From a checkpoint of a small image classifier.
Data: trained on retinal OCT scans (Kermany 2017), 46.4 epochs.
Rows from block 3 of a small image classifier, named by matrix and row number. Rows with one number within an expert belong to one neuron, the router's apart. Each number is 500 + 50 x the weight over its row's rms, rounded and kept within 0 to 999. All counts start at 0. Numbers have three digits each. After the name is the row's rms in percent of the matrix's.
After each expert's rows are labels from the 100 images, of 14848, where the router gives the expert most weight on average: "responds to" is what is common among them. Only what is clearly more common there than usual is listed. The data: retinal OCT scans (Kermany 2017). In brackets: how many of the 100, against the usual share in percent.
# router: slot weights (model.blocks.3.mlp.router.weight, 32x128), inputs 0-127
# up: expert up (model.blocks.3.mlp.up, 16x128x128), inputs 0-127
# down: expert down (model.blocks.3.mlp.down, 16x128x128, transposed), outputs 0-127

# expert 8
router.16 105:509506533437450476503557415565483456428452436465566568567528484426434526481465518457531538504519425490512454481459603499563411538432435519507433506534507507523558434431479434560555606516553584507529464459504514526497367375510526438491437552510514554477435587503434460512421480509518497478583491493452552490522445590556464456476488481488469399446435485459529478420503563405495533447531
router.17 099:456473517451492453539536408563462437428500427454547547564544504444445551461470462484548542503476465484512464505482592465567432560438468518501443455504458502495561419449552413587556579547582561482492441484494501549534381357491547469458432540485525538515420580506420427497435449488499509516594520503470572499571452572505499460517489498502489375502472489405486483420512561458506529442507
up.0 085:500444484499551494469398581466451483491474476533433493465534508545477474510326537461466559527552549523458548466478509567522511552560596507545518507623530494425463570490461513365504509414556501498503483414518535526470491511462401526488517525465423481554582491430562514528525544477381446489558530544539540518470494477474475495367565524485580552514497459518471490525495457515597484506630
down.0 068:587518562469519541493467517526544419543552433495664471525457492511565504468512533396524589449519480414461574368433490471472509537513409544526536445432474521485540487485542464530487552449473494496525589453493460492575553390452574479539505484577506474509529497399458538617473414518566458508576464424444501490622510535460464492531465490497501516493487511549434480496427435508569502464492
up.1 115:505500537480495487535527510553467466462432493494539509497536461499471554422561476584558508544441530551531475548549516484442518639529533528506555465509465549471484514543622489515512530548480530528524477534466450427553478547509430427478443427464483488539511449568519487514512449413461395478491435458528453578523524432526628411488465527486509471553439449459300607535503495545416506473405
down.1 113:546596540430402503504578480522478468437567600520509489575476531409533546468478549406493577573482468425574424438469460472536497436530470523507491432491543553544530476448582517470548439446578391451586514484485477495541561499536444547605455502515439458524466451509459536579442522476446499440570583551442530524462495529556497460544532517572478510480446484410594567508451534560507555454501
up.2 052:581508507507550455499451630541500498411476523562461481553499548516491435524489498439494437483583542503452506476516457604548479515522498545505452528387529519504382546458478613559442531460450404450478565454553543436492435616486479537614454451462445433491438479560522519507468548383478484453464548487456536505511470535533461478492532481544573511506581570558427509482549507533573416491570
down.2 042:483474509548562435460438468573517415458531464508432569504506483536475464509458558418548521567562434488480469490463517582442540521450397491538512532427421582485470455464513551522404510420480605476533493453512394461518602515446450550511439558495500575432509468504517525568532472499465477579482481351456423492622520455438489527403451565466502532450535476563539546534525531546486449498501
responds to: finding: diabetic macular edema (32 vs 11.7)

# expert 11
router.22 114:505395559544543443482516489492565446481537492518485497489575558474575496494535511573417386572532522440470560398425546584501516534556551517526477548531547575495544514407501427570476585391503473531494509412517504549551540501515547489567467438490419449556456495455597487501512546478582443420532483497484500435501477554618522416432462527434552471479529433497415563439532463479504521523540
router.23 111:454432621454469449514566540479502485467486506539406556512477517470602522492510476537483373469519560469477571462452457545508505457581589449568420576524508550438465451437520478564484484450515434555574412495550525496457546517493514457604534510489441497571534502467595365536497551487569473439525510495499536497470448512612443451415496454462574498514534443415514577498550528534465516470562
up.0 097:530478492509550532490493401425469474461520488542509521537521530515406541482585548497541521516536481485510521554537469488542522494494519413549397520368473542537453558519515422582606681434497506532474508492467524462535442549519492455526516513506472538461449435443486451622512504516511466518503566462591527638557425547503437584534466555505517552552490504480472540495478583510483363547492
down.0 089:537527538611492605475556508471601528559499558588536471560511453473507501460444460515555451445556585494503450519555570508426549509458474477552488462426533498506472416457382559468537523454499452459506535439515460536511545494548494533454473460490515558469471471449493586476511593398576510414508513436540488490530546646409470528589478525577509523515537507472444416545400486507417505539447
up.1 097:456543514527490483478473470500483487440553474478463484507529472525515445440499497625509473421351498507544546467573514507501554568538431497456584478518574496501491602560562522539581352576542533482467521502549459540435564434470597529465534466465431470511492457559501519460511468451481378494582471521602447530567410467550461432492470496517491497502522479547512460561553481604445603540516
down.1 098:548526522495510453463579454537595544497530504530527541603553488463525513533543503455458563514506469487514623371487510555448486473508490560487546393590456566406543474431525418523482415463460505470511577483483491462507451496487627474530438550601495505431481450510439595548468531525404464513503537448486436509459408432508408509418543520441479451419493473509529504522467495426529491429559
up.2 093:519492502562522451448477538460545452552487575562462519436556571486490465571577519495502462592559499529503532398478477579470519492522531380503415549462546549515542588457585454489445570429461370561590531557538594435549520508458517479493546487451505461438464477527589459622431562496518518569440531565533472505545449496488438543503504540480548604506538490467507516458477582466435452478472
down.2 103:536494506460494573582549488469488471532476636599519398586504511517493475388441457462464470534473592502491565509594563440551530535387532496519469603479599526567470444439469481470423491562485484432544532484540419580537510469485555439470448494512494406507463530461498607532445489360503482546547574568481543458536489569488473480524448467563485508558525446452477481488491501487470485542486
responds to: finding: normal (95 vs 51.6)

# expert 2
router.4 104:626544536437478531577373581543431434424518504498516562488434488477423578453484528469556391484401498446501533435520461528545571490495501504559518503487471449481538446435511468502559425383564454531499499536532475475522497483499491475529570567525478535629540489504459461561562496472537469504523452412436494416505494508581464549472477445525534473407519495464531458614515591502488562555446
router.5 097:475516459474434551551390520523394426445494520480490503530462488585498507481431489501542512450423425406516574503560521482506580492486470567498518442507447420538535466524504480528564440469556527507498453605432445530576400433441472449407474582530505525502509487459431519486501503503456534470450463450520539515514515534557544569543431487481486440382450578492471497540525539445375567612406
up.0 102:627517476523402518499404544558471506427502455540491421585465486525519486443604579518529476598442503517469519521529507467470542484508466462511556418503545489496427622529506479530471435526466592603493543503536466499541458515495590475489445517541409512374496555553414473531468526498436471515505494547563426562467490450573653460465585561458553532529489512538550524494492516490534460452512
down.0 091:494579435487501440546478385455441521461533531564517442481521491592437435524491473442480486561498520515599426476555426466568462448536570475555519606518527560432462449543552445546523492551483473512442540602495418519500468526457578516431474591523537404518507574505494538534586562466507570491426556511492537571490510483601528547410510439441517472601456450486530467534532501405565488483465
up.1 100:560461495505454476497527548600407514481562511574553503546552445519437492451533542487519513526521540446491442554519499483457522515449530540510446541467547496429485574456482502380475612448434570539587517437613522448566452554479478429510488603493479438545515454545419544595488453458517377443575498557518478602566498449557472503462520509489525524498483493571464437435455483559549606536457
down.1 101:486597435478465481510466457422475563444571589511525458509474488447503477491457498342576576521544457549556442442555429523453435449498473498597506502462501600508450476431585443505597485531455499466472524610486468522491453555498487419650472538574468524502412478502556433526490500486493458546482516505460452631518477455541448547466469464505511508479499447511499495552455610442549511500519
up.2 051:507437514519566509510561496408588519492486523544556422406640508487504476416509457557502533508582498614546434594470495475445489497431460433504414473503460524536556554532401430457539532537406517462528470484634584450532503465537569610558501484441461474483478498597497543536471498449525498488499494495515498482448459466420486562451535493536486545519569452507436373513560490472528493466483
down.2 045:484421442486495460498474512556515475568551514450512512540459474558542433535529486475570523489532478522471544525553594466481515401568559519592472474527505517497593501497528463579570488459453444572485508591516515539376441484474466491522485547441445484311480589518499404446445489475550439462453499547485546510473455492511429501539363431543582506532487436565495372538481475489475501462494
responds to: finding: normal (81 vs 51.6)

# expert 4
router.8 113:479542575454528434577562511475390500409557468517547516547515479504540566405450433485509420434465512507540475522503442508530479544565466460542574461477566419429454459446519503566640462500581510491463545435489471504500516492597552600520496547410520540535489469601545456482510433463572516474566476427473494382465524479558499459480577476538457470452529459533500493583578477449404485503539
router.9 090:455577525460523506579510557539450442508556487435579482545508480499617588400518432531479445412467454474500517492552462426469524445488495499535592388427447501396507501461458596460624424566559549500514515450437445459467444541564545483538439476519534498595472478570498543444487429431540511511556436464506525408456513435452495487506519469454455505418542446473484510542433460478440486545506
up.0 123:473478459496570505558517583476495572500533479449490493415550516500471554464446495535430625590480534479554462451505460502438528517570538477358513422453535551443445457454597545574560496517530490469472475499505432461453514466486512576439513547461502509482455468455497461566562486435334521497475444503586457509636439508449475521523554450491458541570463530461497454513515573545597563526548
down.0 117:519557536474453630479470483464445521491485496482398451589424559574478419524504383411468499442469526445505450481602548495564604487525533552450443471416486574519541595468471604469498488531515447489454492502545477561486502548479499454457467509409520482583559429475530616505538498505471438491532488494461413489560489561479551510606458537548493572551534556421503480531506515526504464581449
up.1 095:465502517573506557411490573408576460513553547559441450500468522421516439595562518440458399469457543463438554464532485530484505406614448518523525537524482443589431573497539455578345527435441487548496466531516487512523574534527456464592573418476462529450520519510518416522509576566587482480479578519558508521426526503517495451426457565490500548464471526479501549543554481531463486484470
down.1 094:541482508426569496459538540501481554505437500557496440459423559482562452478507501570642458430510486507463579512511502444522436546525419453607494520436538433400480390575479556520509477481466564456527478444461445486457558433495580601437491559522470448515523549493477500432446536500488542449437522538539448379606591522532543571542535499465565518531553500494539525523471406490455455553527
up.2 114:521502531471481503554497429501479504438499524392426483490541516448465467425438506538462563466435530498508481507515510492485544547566508423383466424480547476498513475428591517583562456561551457469527445529523435434472487464552474461527531480449544498552383517430514483558495454444502469479525450511499518580565432471489579422376513465410400501567514514578427411480469542594508637498494
down.2 117:469530578444549560475509559494462513489404419499533401563433581550526424521449457463534475452434542487512541500556557449492594441509542464496466533480504556499467550494407628517481475487485444481456484511565495510451581424411561503487483517436533551504543503547542622506451576469579485460515498530478380488558543556523511449588499509512577599531503457495495545492542428600418491562487
responds to: finding: choroidal neovascularization (82 vs 29.3)

# expert 1
router.2 107:497337504478509508526518521487548469436477404517576542518523578466441513523456537434586497521624506464475542413492592553539441460516629496569486498588511439459474469507378456532534549409550530494448595450517496534462468392534477572580529535496467523528528462494570570538546506501546519440544491485460575464479542496504452471458568547510498432436478512520548481551529454400522521475497
router.3 103:555412508463508426569444545513528498443553470472509530576600511417486499481465563445505498561627543511452564386476499483559459495563497451528506482554522493480475466496464512588507544407580535500432613584566453538471501448527462577519501583487449522432468498532493606547583482460563473488564450482547557498458537561549476484448539501420523443438492557579539496555544562428526516572446
up.0 122:506483539627381518433526454420473483456502452532428526524514623415475438543477584526566466475513450494413536530459561504504595543481485532502465464566532504463447576521500456492479570479434477512474494474485498577529468484497442521481496456579453412580469529444453504506402579512470364451528545603478475444529494530495499511526511532483471428530525410479593516416512487498600540451564
down.0 123:520473427636523570449462543612518506577432459471531514475499562627496439544446480482516492461476502524496460474509561532491628614477453410548493544428445497462544526496470559405517405479496433482499484467448479502540537511425527498495516451499450473603504470521488509525579539514470444478388425486468498432611476536440539598578480530543497494544524514570394475503469533495495520519534
up.1 098:526522462484487545561478578425460514460524467585489497433398465564480492464538509421541475492523517532565477498521528514430597531621538459490551532538574500509499442547531574489623598422513383548529518497569533533470577484434478422505568561452449492462482546541568524505543478499447571556459495478558436446440441523504445505418503450458493560541482428461515546659530500518559518481516
down.1 101:405445590558629435469546519489553528508473381445481422452524483467477444517566426582555485439515462515490495505514495495505470499533480532555524488537550477439480452504412468525497473445482542472464571566583502489520416447524557496409524544486557510502538562611500471475473466565587576444428477435583565409460523472468421577558591512461503467502497573566434509487544466454429556521506
up.2 107:513541426465516400583560520461518518476582509530550554403450402505505512499492479516492409528473472414534419510401392498527566460493555487344583506487537491502526493493390560589522517590530521470500448464514434402403529484524536550463483508459477566472501492448507568500504432504453582471555516459468518519474453546481501562594480478541599487547455491593446482527512428463486510472484
down.2 104:425521432518481507514539389448491586506489486538508525496423507474370563466508387549484500456540560593567484603590564464591448515573522549533467477508565495560496545463505415498413455555512412477462441522437465485504458584569526474604534421523500446463518446456548435501501499464499541561504516459580476480524444502473474508394502493531478456553523484469406394501453555467471447500470
responds to: finding: diabetic macular edema (92 vs 11.7)

# expert 12
router.24 106:493450469483563520528458463513479444516444503441457559437482521414463561517501532518538429424443409428550580519520543480506526489458551560488478497478406423537533439478454432606493573409575478495427475551412482467555448445556544469474551452500467532494422510541509483598504459529525498514593459425459534514568501510492454472565402513564542426397481437467437554540494528471439548537373
router.25 098:468539504506538449552461476472521558587432474458458457515481518374423490482586584510480458423490482563521604489518552438455514538476484504456593394472412479543464527505455414580511569545484565413394516572468438524520485508604500527540444493449558436479473500479459526586530434437514585580609520537458501419468506525386492429511469515464482460466500496551518484540473537534479484493440
up.0 117:501595530538453418549505512475483548495489505489573514533438479411500455447608543478529461472435510557421488470351456553524539460456616502472447454504461505514467503528476429510525537569560566486510423485536429429478619490579529527485468548504519447553598475477530432501570428416502566560523472527466452519478559482479479476532560589558482471602476511486546417539481519405479547429448
down.0 105:538466527405486515552399529472431571542468526534521535455447537494467515503533503520468531467448581636566540531638540426485530514462517500528513523467411544537479502525513492422463534553503461443449445533500473487534487566484518532362476476582470534402545483380526491501526412487471455452482506460593494473534426565522520570478514460442495553549489394497409387481485414529537490456524
up.1 095:474470522502438530389533481495565509530427488512429512490536504454401480553522521556515525464516470486490502582406521486577520519481526561566540445580445571560527526543470446524469556523337458478539481481521551392539521442543486440510491491545514482532455573509418458598505577513455439509558529566495575520474485554467412469418463448517482525530431366379565454433505524516531544471476
down.1 088:523455450492544452439444428548447429551517436484511535443505553541463442561642586537484532557580566546502452551477486487486601483501453486466450537455465408430547440441476436541483402497423519452556477516424542449535545552536474479469503523487423538478428481549597528541515520559470442468468514467507545534539513479471590626553518502494540417587568545509499431394498488526549522460460
up.2 075:493447575498520530528544503458571474543426476545510481448539501471405485537553604549545565481475523526516474512358532517480490520479583527489450432571428553522484558515467557516552537524449535513450508546545527497435616520583546465537421577571568504493447645587554548594476559468491476480528518501501459431445548528499491531413508494563517519547458380428586541457472549514526463489453
down.2 067:590440435480520529418402473544367469557466451519477553473420478481410430581533483504489456514444526467579471521578482421457505434517510508535442568496518531533484422448531489467393413468468484416516497551427451469519619552488482550536375455579425511438439523507482542531477518449503466419476507470503476497535486512524522616474442447519502478537497543489515436396529481534556503473432
responds to: finding: drusen (73 vs 7.4)

# expert 9
router.18 092:503435511483587531549433534582511430560531563416507422441488536428523426492539491508453590495519419517476666463518498455385573490540514487573551514439452493531514500538471546536485428407496422559466522489489487456541492563519482472540521431425429401514388521510528610504565409512539492471469443546515514541480521508495544492506503467398516572470587486554476489530482438541490444500447
router.19 094:461409449576546492444525457436441512518509580505424408470572592450532405538516472494421533433546545602431589543551517518373476411547517534559460579492576500524427550495431498520462550418468488440479485487479521499488483551487451534507462479448473357514427458555523465515461533524475508411526601572472500487462476499487514501435483534468501499509552557561423437443510450513500429482453
up.0 100:408566534392492527573495488524507523466594452444505506484461473518459542505476471460539476530451484448554535479499468508511550471511470554561595533402459456566554449520447470545572435434524431427509512446441431503446527427492531480445543513514485522466570508499461498351517427496607628470426409477542547498479445528497466602525437411475448549485480478440486511565552475473511440531396
down.0 107:371418432645476555545467544481491620525466467584467475517515393498411509414493372507583447508468458493448534570521535515543453516483482487574502445611506542490439564513573471519592467538499522584493522555522462556512423439424534514526460488468476487484513502551412547431551488411547515487443564474491503431493494437479510482435476554518505530506472464545517510567511540464436438492482
up.1 108:598609567516427541491470478511594473488432489526519478551457482413497516479464587498435495496475490529496539430419457507489583605465459504529584386570459559440467482518517471518575435535519499506477538472533480455431530457465507512516490501570503478498505377485462548444635435457458571500599502504419516456552524515526439474513537473479532458495563505498632457586551488533467434478593
down.1 104:562496490603404495491540363551481437419514524528497529538466482442501543485484578389473477577521488463504413507456393553511488488579446536508512471505540525518447534547558519623602579534554534508452467523481581572478464452514373456483508402462496499521519528473544504538572453472542486443541518445634473470490566517505496480480493546553540451605520520479519432522451567504547480495443
up.2 112:490506459429491468565469514528492556520526424480528507459505545538475544450430456393522514556518432371606489489534508523490548420466406519556550528465486460485571427537439542570505386405555423443523458442460485484480522476527487539440516527542525511504551499446496512383602461481552637487450414480529512442501490541509449534473561421461477502419436483445561466567563475419506466529475
down.2 114:452411538615528552561502551546476555476528554581474464556472440575496535402468473560553464516438529540472570562539510468504525484511469500545447416511461578521421598569571531481579456506558491527428502603520454514495401461467521553491466523480506489450583527472469554470544458442535524508491572370510518467498508369560497443446453572527487575579520434556471498533456517454441461484456
responds to: finding: normal (91 vs 51.6)

# expert 10
router.20 096:411515492494472404531554495559537514425421536509547453560468516521529520399464458515493434484468500470435502533520484549461588536593469558524481547533498545471486494491461470463556481512569532377603443445474473451483527597526584384510393438554516511586559462521519445461495494418454473401589468481456458513515427407601536472456521495499507484516473442430474541555565434537469526439530
router.21 108:375448517485408495529532474550560440487493461410497415579554516424540470443496507541495408408552537511444486493497530480432471578557526521544483465538460522411435506474470414464615529520504570467559468471466470586568431479583487398520405471530482477548508557551539453547461452433510549485593477481433562491525472438502511444439483573482483447444497529463520514471443467489451443409572
up.0 102:441383401506640478469518511463506488501488508491466455424530455493486433488453565554555429487521534460560559559444575485473453545529616503550423553497531461499506502522532511547540506426551487477472473516576497494518498397547455534520526530427536397575521444469370513445444454516516519531546487566496589508456496520373466518406454501468444480495541560517421472557522511477527484387437
down.0 100:425515502521504455455420544564553562530535442410572506486558495526501498562556502530532525414430511478424485519494531437388593487547435527545525458406395488488572481578472470476441547469479503490470401427396539393490509529471523520516612557569467594470480532516454446551613511562447521521464442426554446511603495486455521531528509485494474560467562560477504520535444471512470457515541
up.1 098:445375520554469474535540489461541487446558422485446522545543584498503515449545416522464428462393453468533535560472479531437557497550558497534593526469499536446491471565483413481525471511534456431568487436447523450576543457557525460567500404537545418501493539554532433465556438447489495441546473521482443427583503483467445442484527470440484582535534488431413492523515369542390487454546
down.1 097:438453586450580445492517424482556537391473385391483369564572441449501490490565510506431548566448449540537525501478429518523465466477455517491507485571505548414483553579538486527503532507472550522534481528444511492487472536457510456419532553530486448525438572544511408543570490555483587450482470565575566529454444462555389501558563506507550470548496556443595505487482443475467497424488
up.2 103:560524478500463496444488428516504499410486489528566560482456580469461482539521571521450581551491382481518535468473434467558581483470547536325514477520512495600556509451429402486505570495477486549566586465498521489495448459479528471373541547572430576518524543517547438478478563582490392528441508490528402492556531596497515510567501540500473515489438512519522478440529579430561521513509
down.2 103:545553465563460544518595539507521395479592599541385492508508463489494489449465522404417535503582469395500444511474433488524483459479491544489439452559528480560488402433555504510471480535462506413537577519488493586562501551515422563472459499429520430511442429523467525507445504482528444519475570554384557494432534563509576489541463522489474457454447586455582535448421513461433555499478
responds to: finding: choroidal neovascularization (73 vs 29.3)

# expert 7
router.14 107:525550449499599406571531523500534511545554418443555479412570540410505524427451530598393495509575475403563513455484465534442484466559484492441479547404502535479489439591481466504501436446580433523490447441450482443522560496460529568483471458417487454546530469495508500422454431417459507455521487486518424567579466458523557472471506465381447505539475506427494521393494463488506524473566
router.15 084:549516520574607583467486475432547469606477420520430477401562588523447511529528481588436544476520500434530575498485572500472488429514509511555552565502547486545553561527502480536461495373491387502515488432505552475569533462405523523550570483463491448503468457439530486443488510551492497489519526497552493554577469485455422517504439519336503479513502462457415524442530466512626508470448
up.0 078:528467515516437535420527497485367478464562453582497493596392501560487547582553601462514536451402558524440450618471550449519511545450443491532459503506453516575491524539468530443468557558433548575469535448453492594570438580503567532548554532573447487498519507488504490472493548570524443502479545489475467431430504589495488610581434561486545512543445441543554467452465544518504502515509
down.0 080:532434489417567502494511467555536479559439511476495604448603451514433457565457563516424523541501581537592497538505422594493464503526521456546561492530471511509445355502440473544456481595403533461530518428554504437416514518541464513480570457540473522473444516533550469452511497490552510530431456532553485529514551557473415585480525464405485484507601580472500450443520540431507612474450
up.1 098:541497507558482443471466449472501516529403556495511518528592576434492481526478664451499546545594476529515495497460562520507423437518528460453435503587468494516491484441595413571480520521442557556536512501489451641522501445494458507522480451458410504421523600468542503474494478505510461514430466528517606421463562568497603473494518525495457433468465614520542512464519552570521502447590
down.1 090:423480479504487542414465571546484464537520461432597491479397568508508420453489515521599431532501557582497553478528446412553531554495474490578522446436541551430584460441501575434437494481495481444414499498510453476413595466431501541466521520435508498482489446526442504487439480483469424445405529421489533456555511514447592472476506410592533564433559520456414549495490485560499423525518
up.2 102:475511507455538492528534615507454449512611530494496463414514440482515552441384471525490518515459488412587540437495448497476528470556539536536558494432462444453518381487466560454557534496619422520444392541540465423474493568504525536541524588498523456503540455592519530514589423462451509485492463520556477525590539463519441554472514389489502519536462495539517473616497478434520418574517
down.2 109:466422553576471487519531443456486514478587511471530498545491483439522579521536405510580519553478534607480491545437411544519424466550442474461555498539457494579473555545545486466548496552565477598441449535411544513538390441583498546433594538514491566490519487462474533473543461543472529514479540351517503513475546430496370455457539523491542424575535507531588463534469484535473408516513
responds to: finding: choroidal neovascularization (91 vs 29.3)

# expert 5
router.10 098:532399518439579416565486435491478424436533412409474587443551506503528536425498467480556513526587437452555504524549574424538436446475467493496471517491470552493587449454486461480579490491553499552534562545477487429536452450490454525535531545433440539551496564482432525444505475466500502494496560488437425533624561626490423413470491488465476448488424426499409493452545547523494429526540
router.11 096:548459535444599494499541504450457454486525435510411551417564523540438538465430538429508405487564557451577490453467506509546452506528501592556479554482480426425547396464497474482520539369590452522473512481495547530564459410484505478555588480432398545560507524450491431459512509510551489408538512461433459487565533523515433516404503504501504433440446414403449550531496472475510516506561
up.0 100:479495466440579459554432571461512516488575480413529484458514450601562580465478472438482504552487525446562441486506515490520496487520450476513477473414494535463527439541512568460540494506576464448466484519439456334553579538462484456473514536472500521540456462543535635417517513478522583462450469578507495539493554614484463547423598450498494470492417513550445531557577501528555367479543
down.0 104:448529493638379497511553525457462507522477562530494537569444522547463503456494476553584390448546499522554543547550495469455462465555453505549488467517377457506442535439498555527487542478571463559506517416496474525564375458521572527471528535356510568505534479407543553497528414469554527430492515348527492482498493504409530454512441541567518508494521465468442506546515466425479465515478
up.1 109:454484495475463543421531507505505450500470530438513521558465506498539433548479531487577582461503413540490583535597580432484458530472470536437440491507417506545523505452523541469449492493429511567459549546432517515530368506467504490479501483654475520491467557558490570462428576566582517510415498525461501505456575608492535511409427552489381423385487510484500580469523558515532443517477
down.1 107:395400370482545479546500481509459572503424511490503480483473396476431476463502471501550498392511458491470539437546582476475385443563484563509531551528458537468479499581581526486474466565500495508589420560477511534505528569421507486517501590561462523499452564498575390478467490445491512570492544520501428507519511529468541579471472502422538500503503357507548476512528584428455452518594
up.2 110:457506476495544344538427523482582513504448491485557511444566516503510562469430459441495507574515556449484450465488449515498509462508548518480493481540472491466472478540428557503496554499589481425434493560523488397471598518534565540517499538490556471453587494556548572495570495418518600472541444534548530556541608527492493547492609491476500545555340542544555508563529465434536392441528
down.2 116:445560590624415503475545566474484507521487547488516568534432532560431461461482475527587427448517556530553515506508471463516491458585464451526494453524381497515505519421494549519498592493570473584484514446509490493558382525563510505499533498391478603510546435409560481603518451477481513438512546318481528465517496491409506496543444570551452530553522481456494509525537486461521489525494
responds to: finding: choroidal neovascularization (84 vs 29.3)

# expert 14
router.28 101:478531581421511606484533451495495508503475444518547540484414466580544573534537505509497449445415507489539506588480493473563465469460511494508526465531501469500599408452405501579506483569573488394456462396396552490527364471553539458601529450575537537467489554544510443485478523584517616540462542460463553450440486529486428441536413480525464473440484515452486459523460463452461455477512
router.29 108:425507516497491533485534446472521519515453460508529547474471567529575518555559494494504478430448445466533555535463550494549425422443540514535485440570432496501565445470387441583498526546539533386506459388381535496501376438562536497543507447540529536508482495550538411494519537573516581496504535450450535437470532486505410423521426552561480428440448505396537442488469436415450494431500
up.0 100:522505513576443444486446471410452540543442518463526499472560530475503437455426525465461449537525502495518509537452491572484443497420434437556470453498492399407510532408430472455499623539497534526567433459494491525504491531658503463499497566508433519436439510578490481584530478472503540562538527480424512449436370494494451418489505570513479364517437471531509443531450540407455523478535
down.0 096:536503515425496431517469497377507565437480514508463514456553489394524577527596483469471478500545466564438497444535499571544373447612499511461466489561519547455428464451562394533555400560487502515473520637559518549541535531558491415565545526542594500569474482518531449512439554492481560568434482567570468487433507547535443463464582503475465443506545474499461504491464478498478559500569
up.1 085:543508421524557495554472509550464523502512481533525484411524516583470562516398470532508450553463499522509400566496425491509521512543469486518700401419423467375525481509581468533474462539535486420468509428505495409534566513467549487516514510471411495440539506481434467482606425476437504521484466476506466498555493499520526530619592504479541554528485494468430536601554464434495508488557
down.1 077:441483538517496426479502558481570554555501550471540518525627471568500471492507478547526485462544458470444506457509496622355491535510474555524466481513433518469499551493403470465533511537466503518610560551404502540555477484445500413451540487479466622598514510505558443530481424560531522520500397412529548428471446511463517531587538512477439536584514478529364506522470534409453473475475
up.2 120:486457431529528479548420473460465545495439475511519555499579678509522493483416520513432465491569489471561535478520498531475464469486554492695462542478564421393480497522432438521511406498517509502469508455507452505514494479558530591483502503444429478433487419499518495507556485489479450499533508492432493441570446385507470423469595571482548408414515468480559518493558434450514539484533
down.2 140:535440550553431498579477424388526519424542532547518521521484490415481590440546438372451536550522491497455508575499428455495398477484501564449481422591548542588432450534503449487519473519533475503512544584524509570544533486541488508590491527506513511487412441481549478589476488472440593490529565504483559583421498477577443465489552519530478470561483491368496446524434565470529451544534
responds to: finding: normal (91 vs 51.6)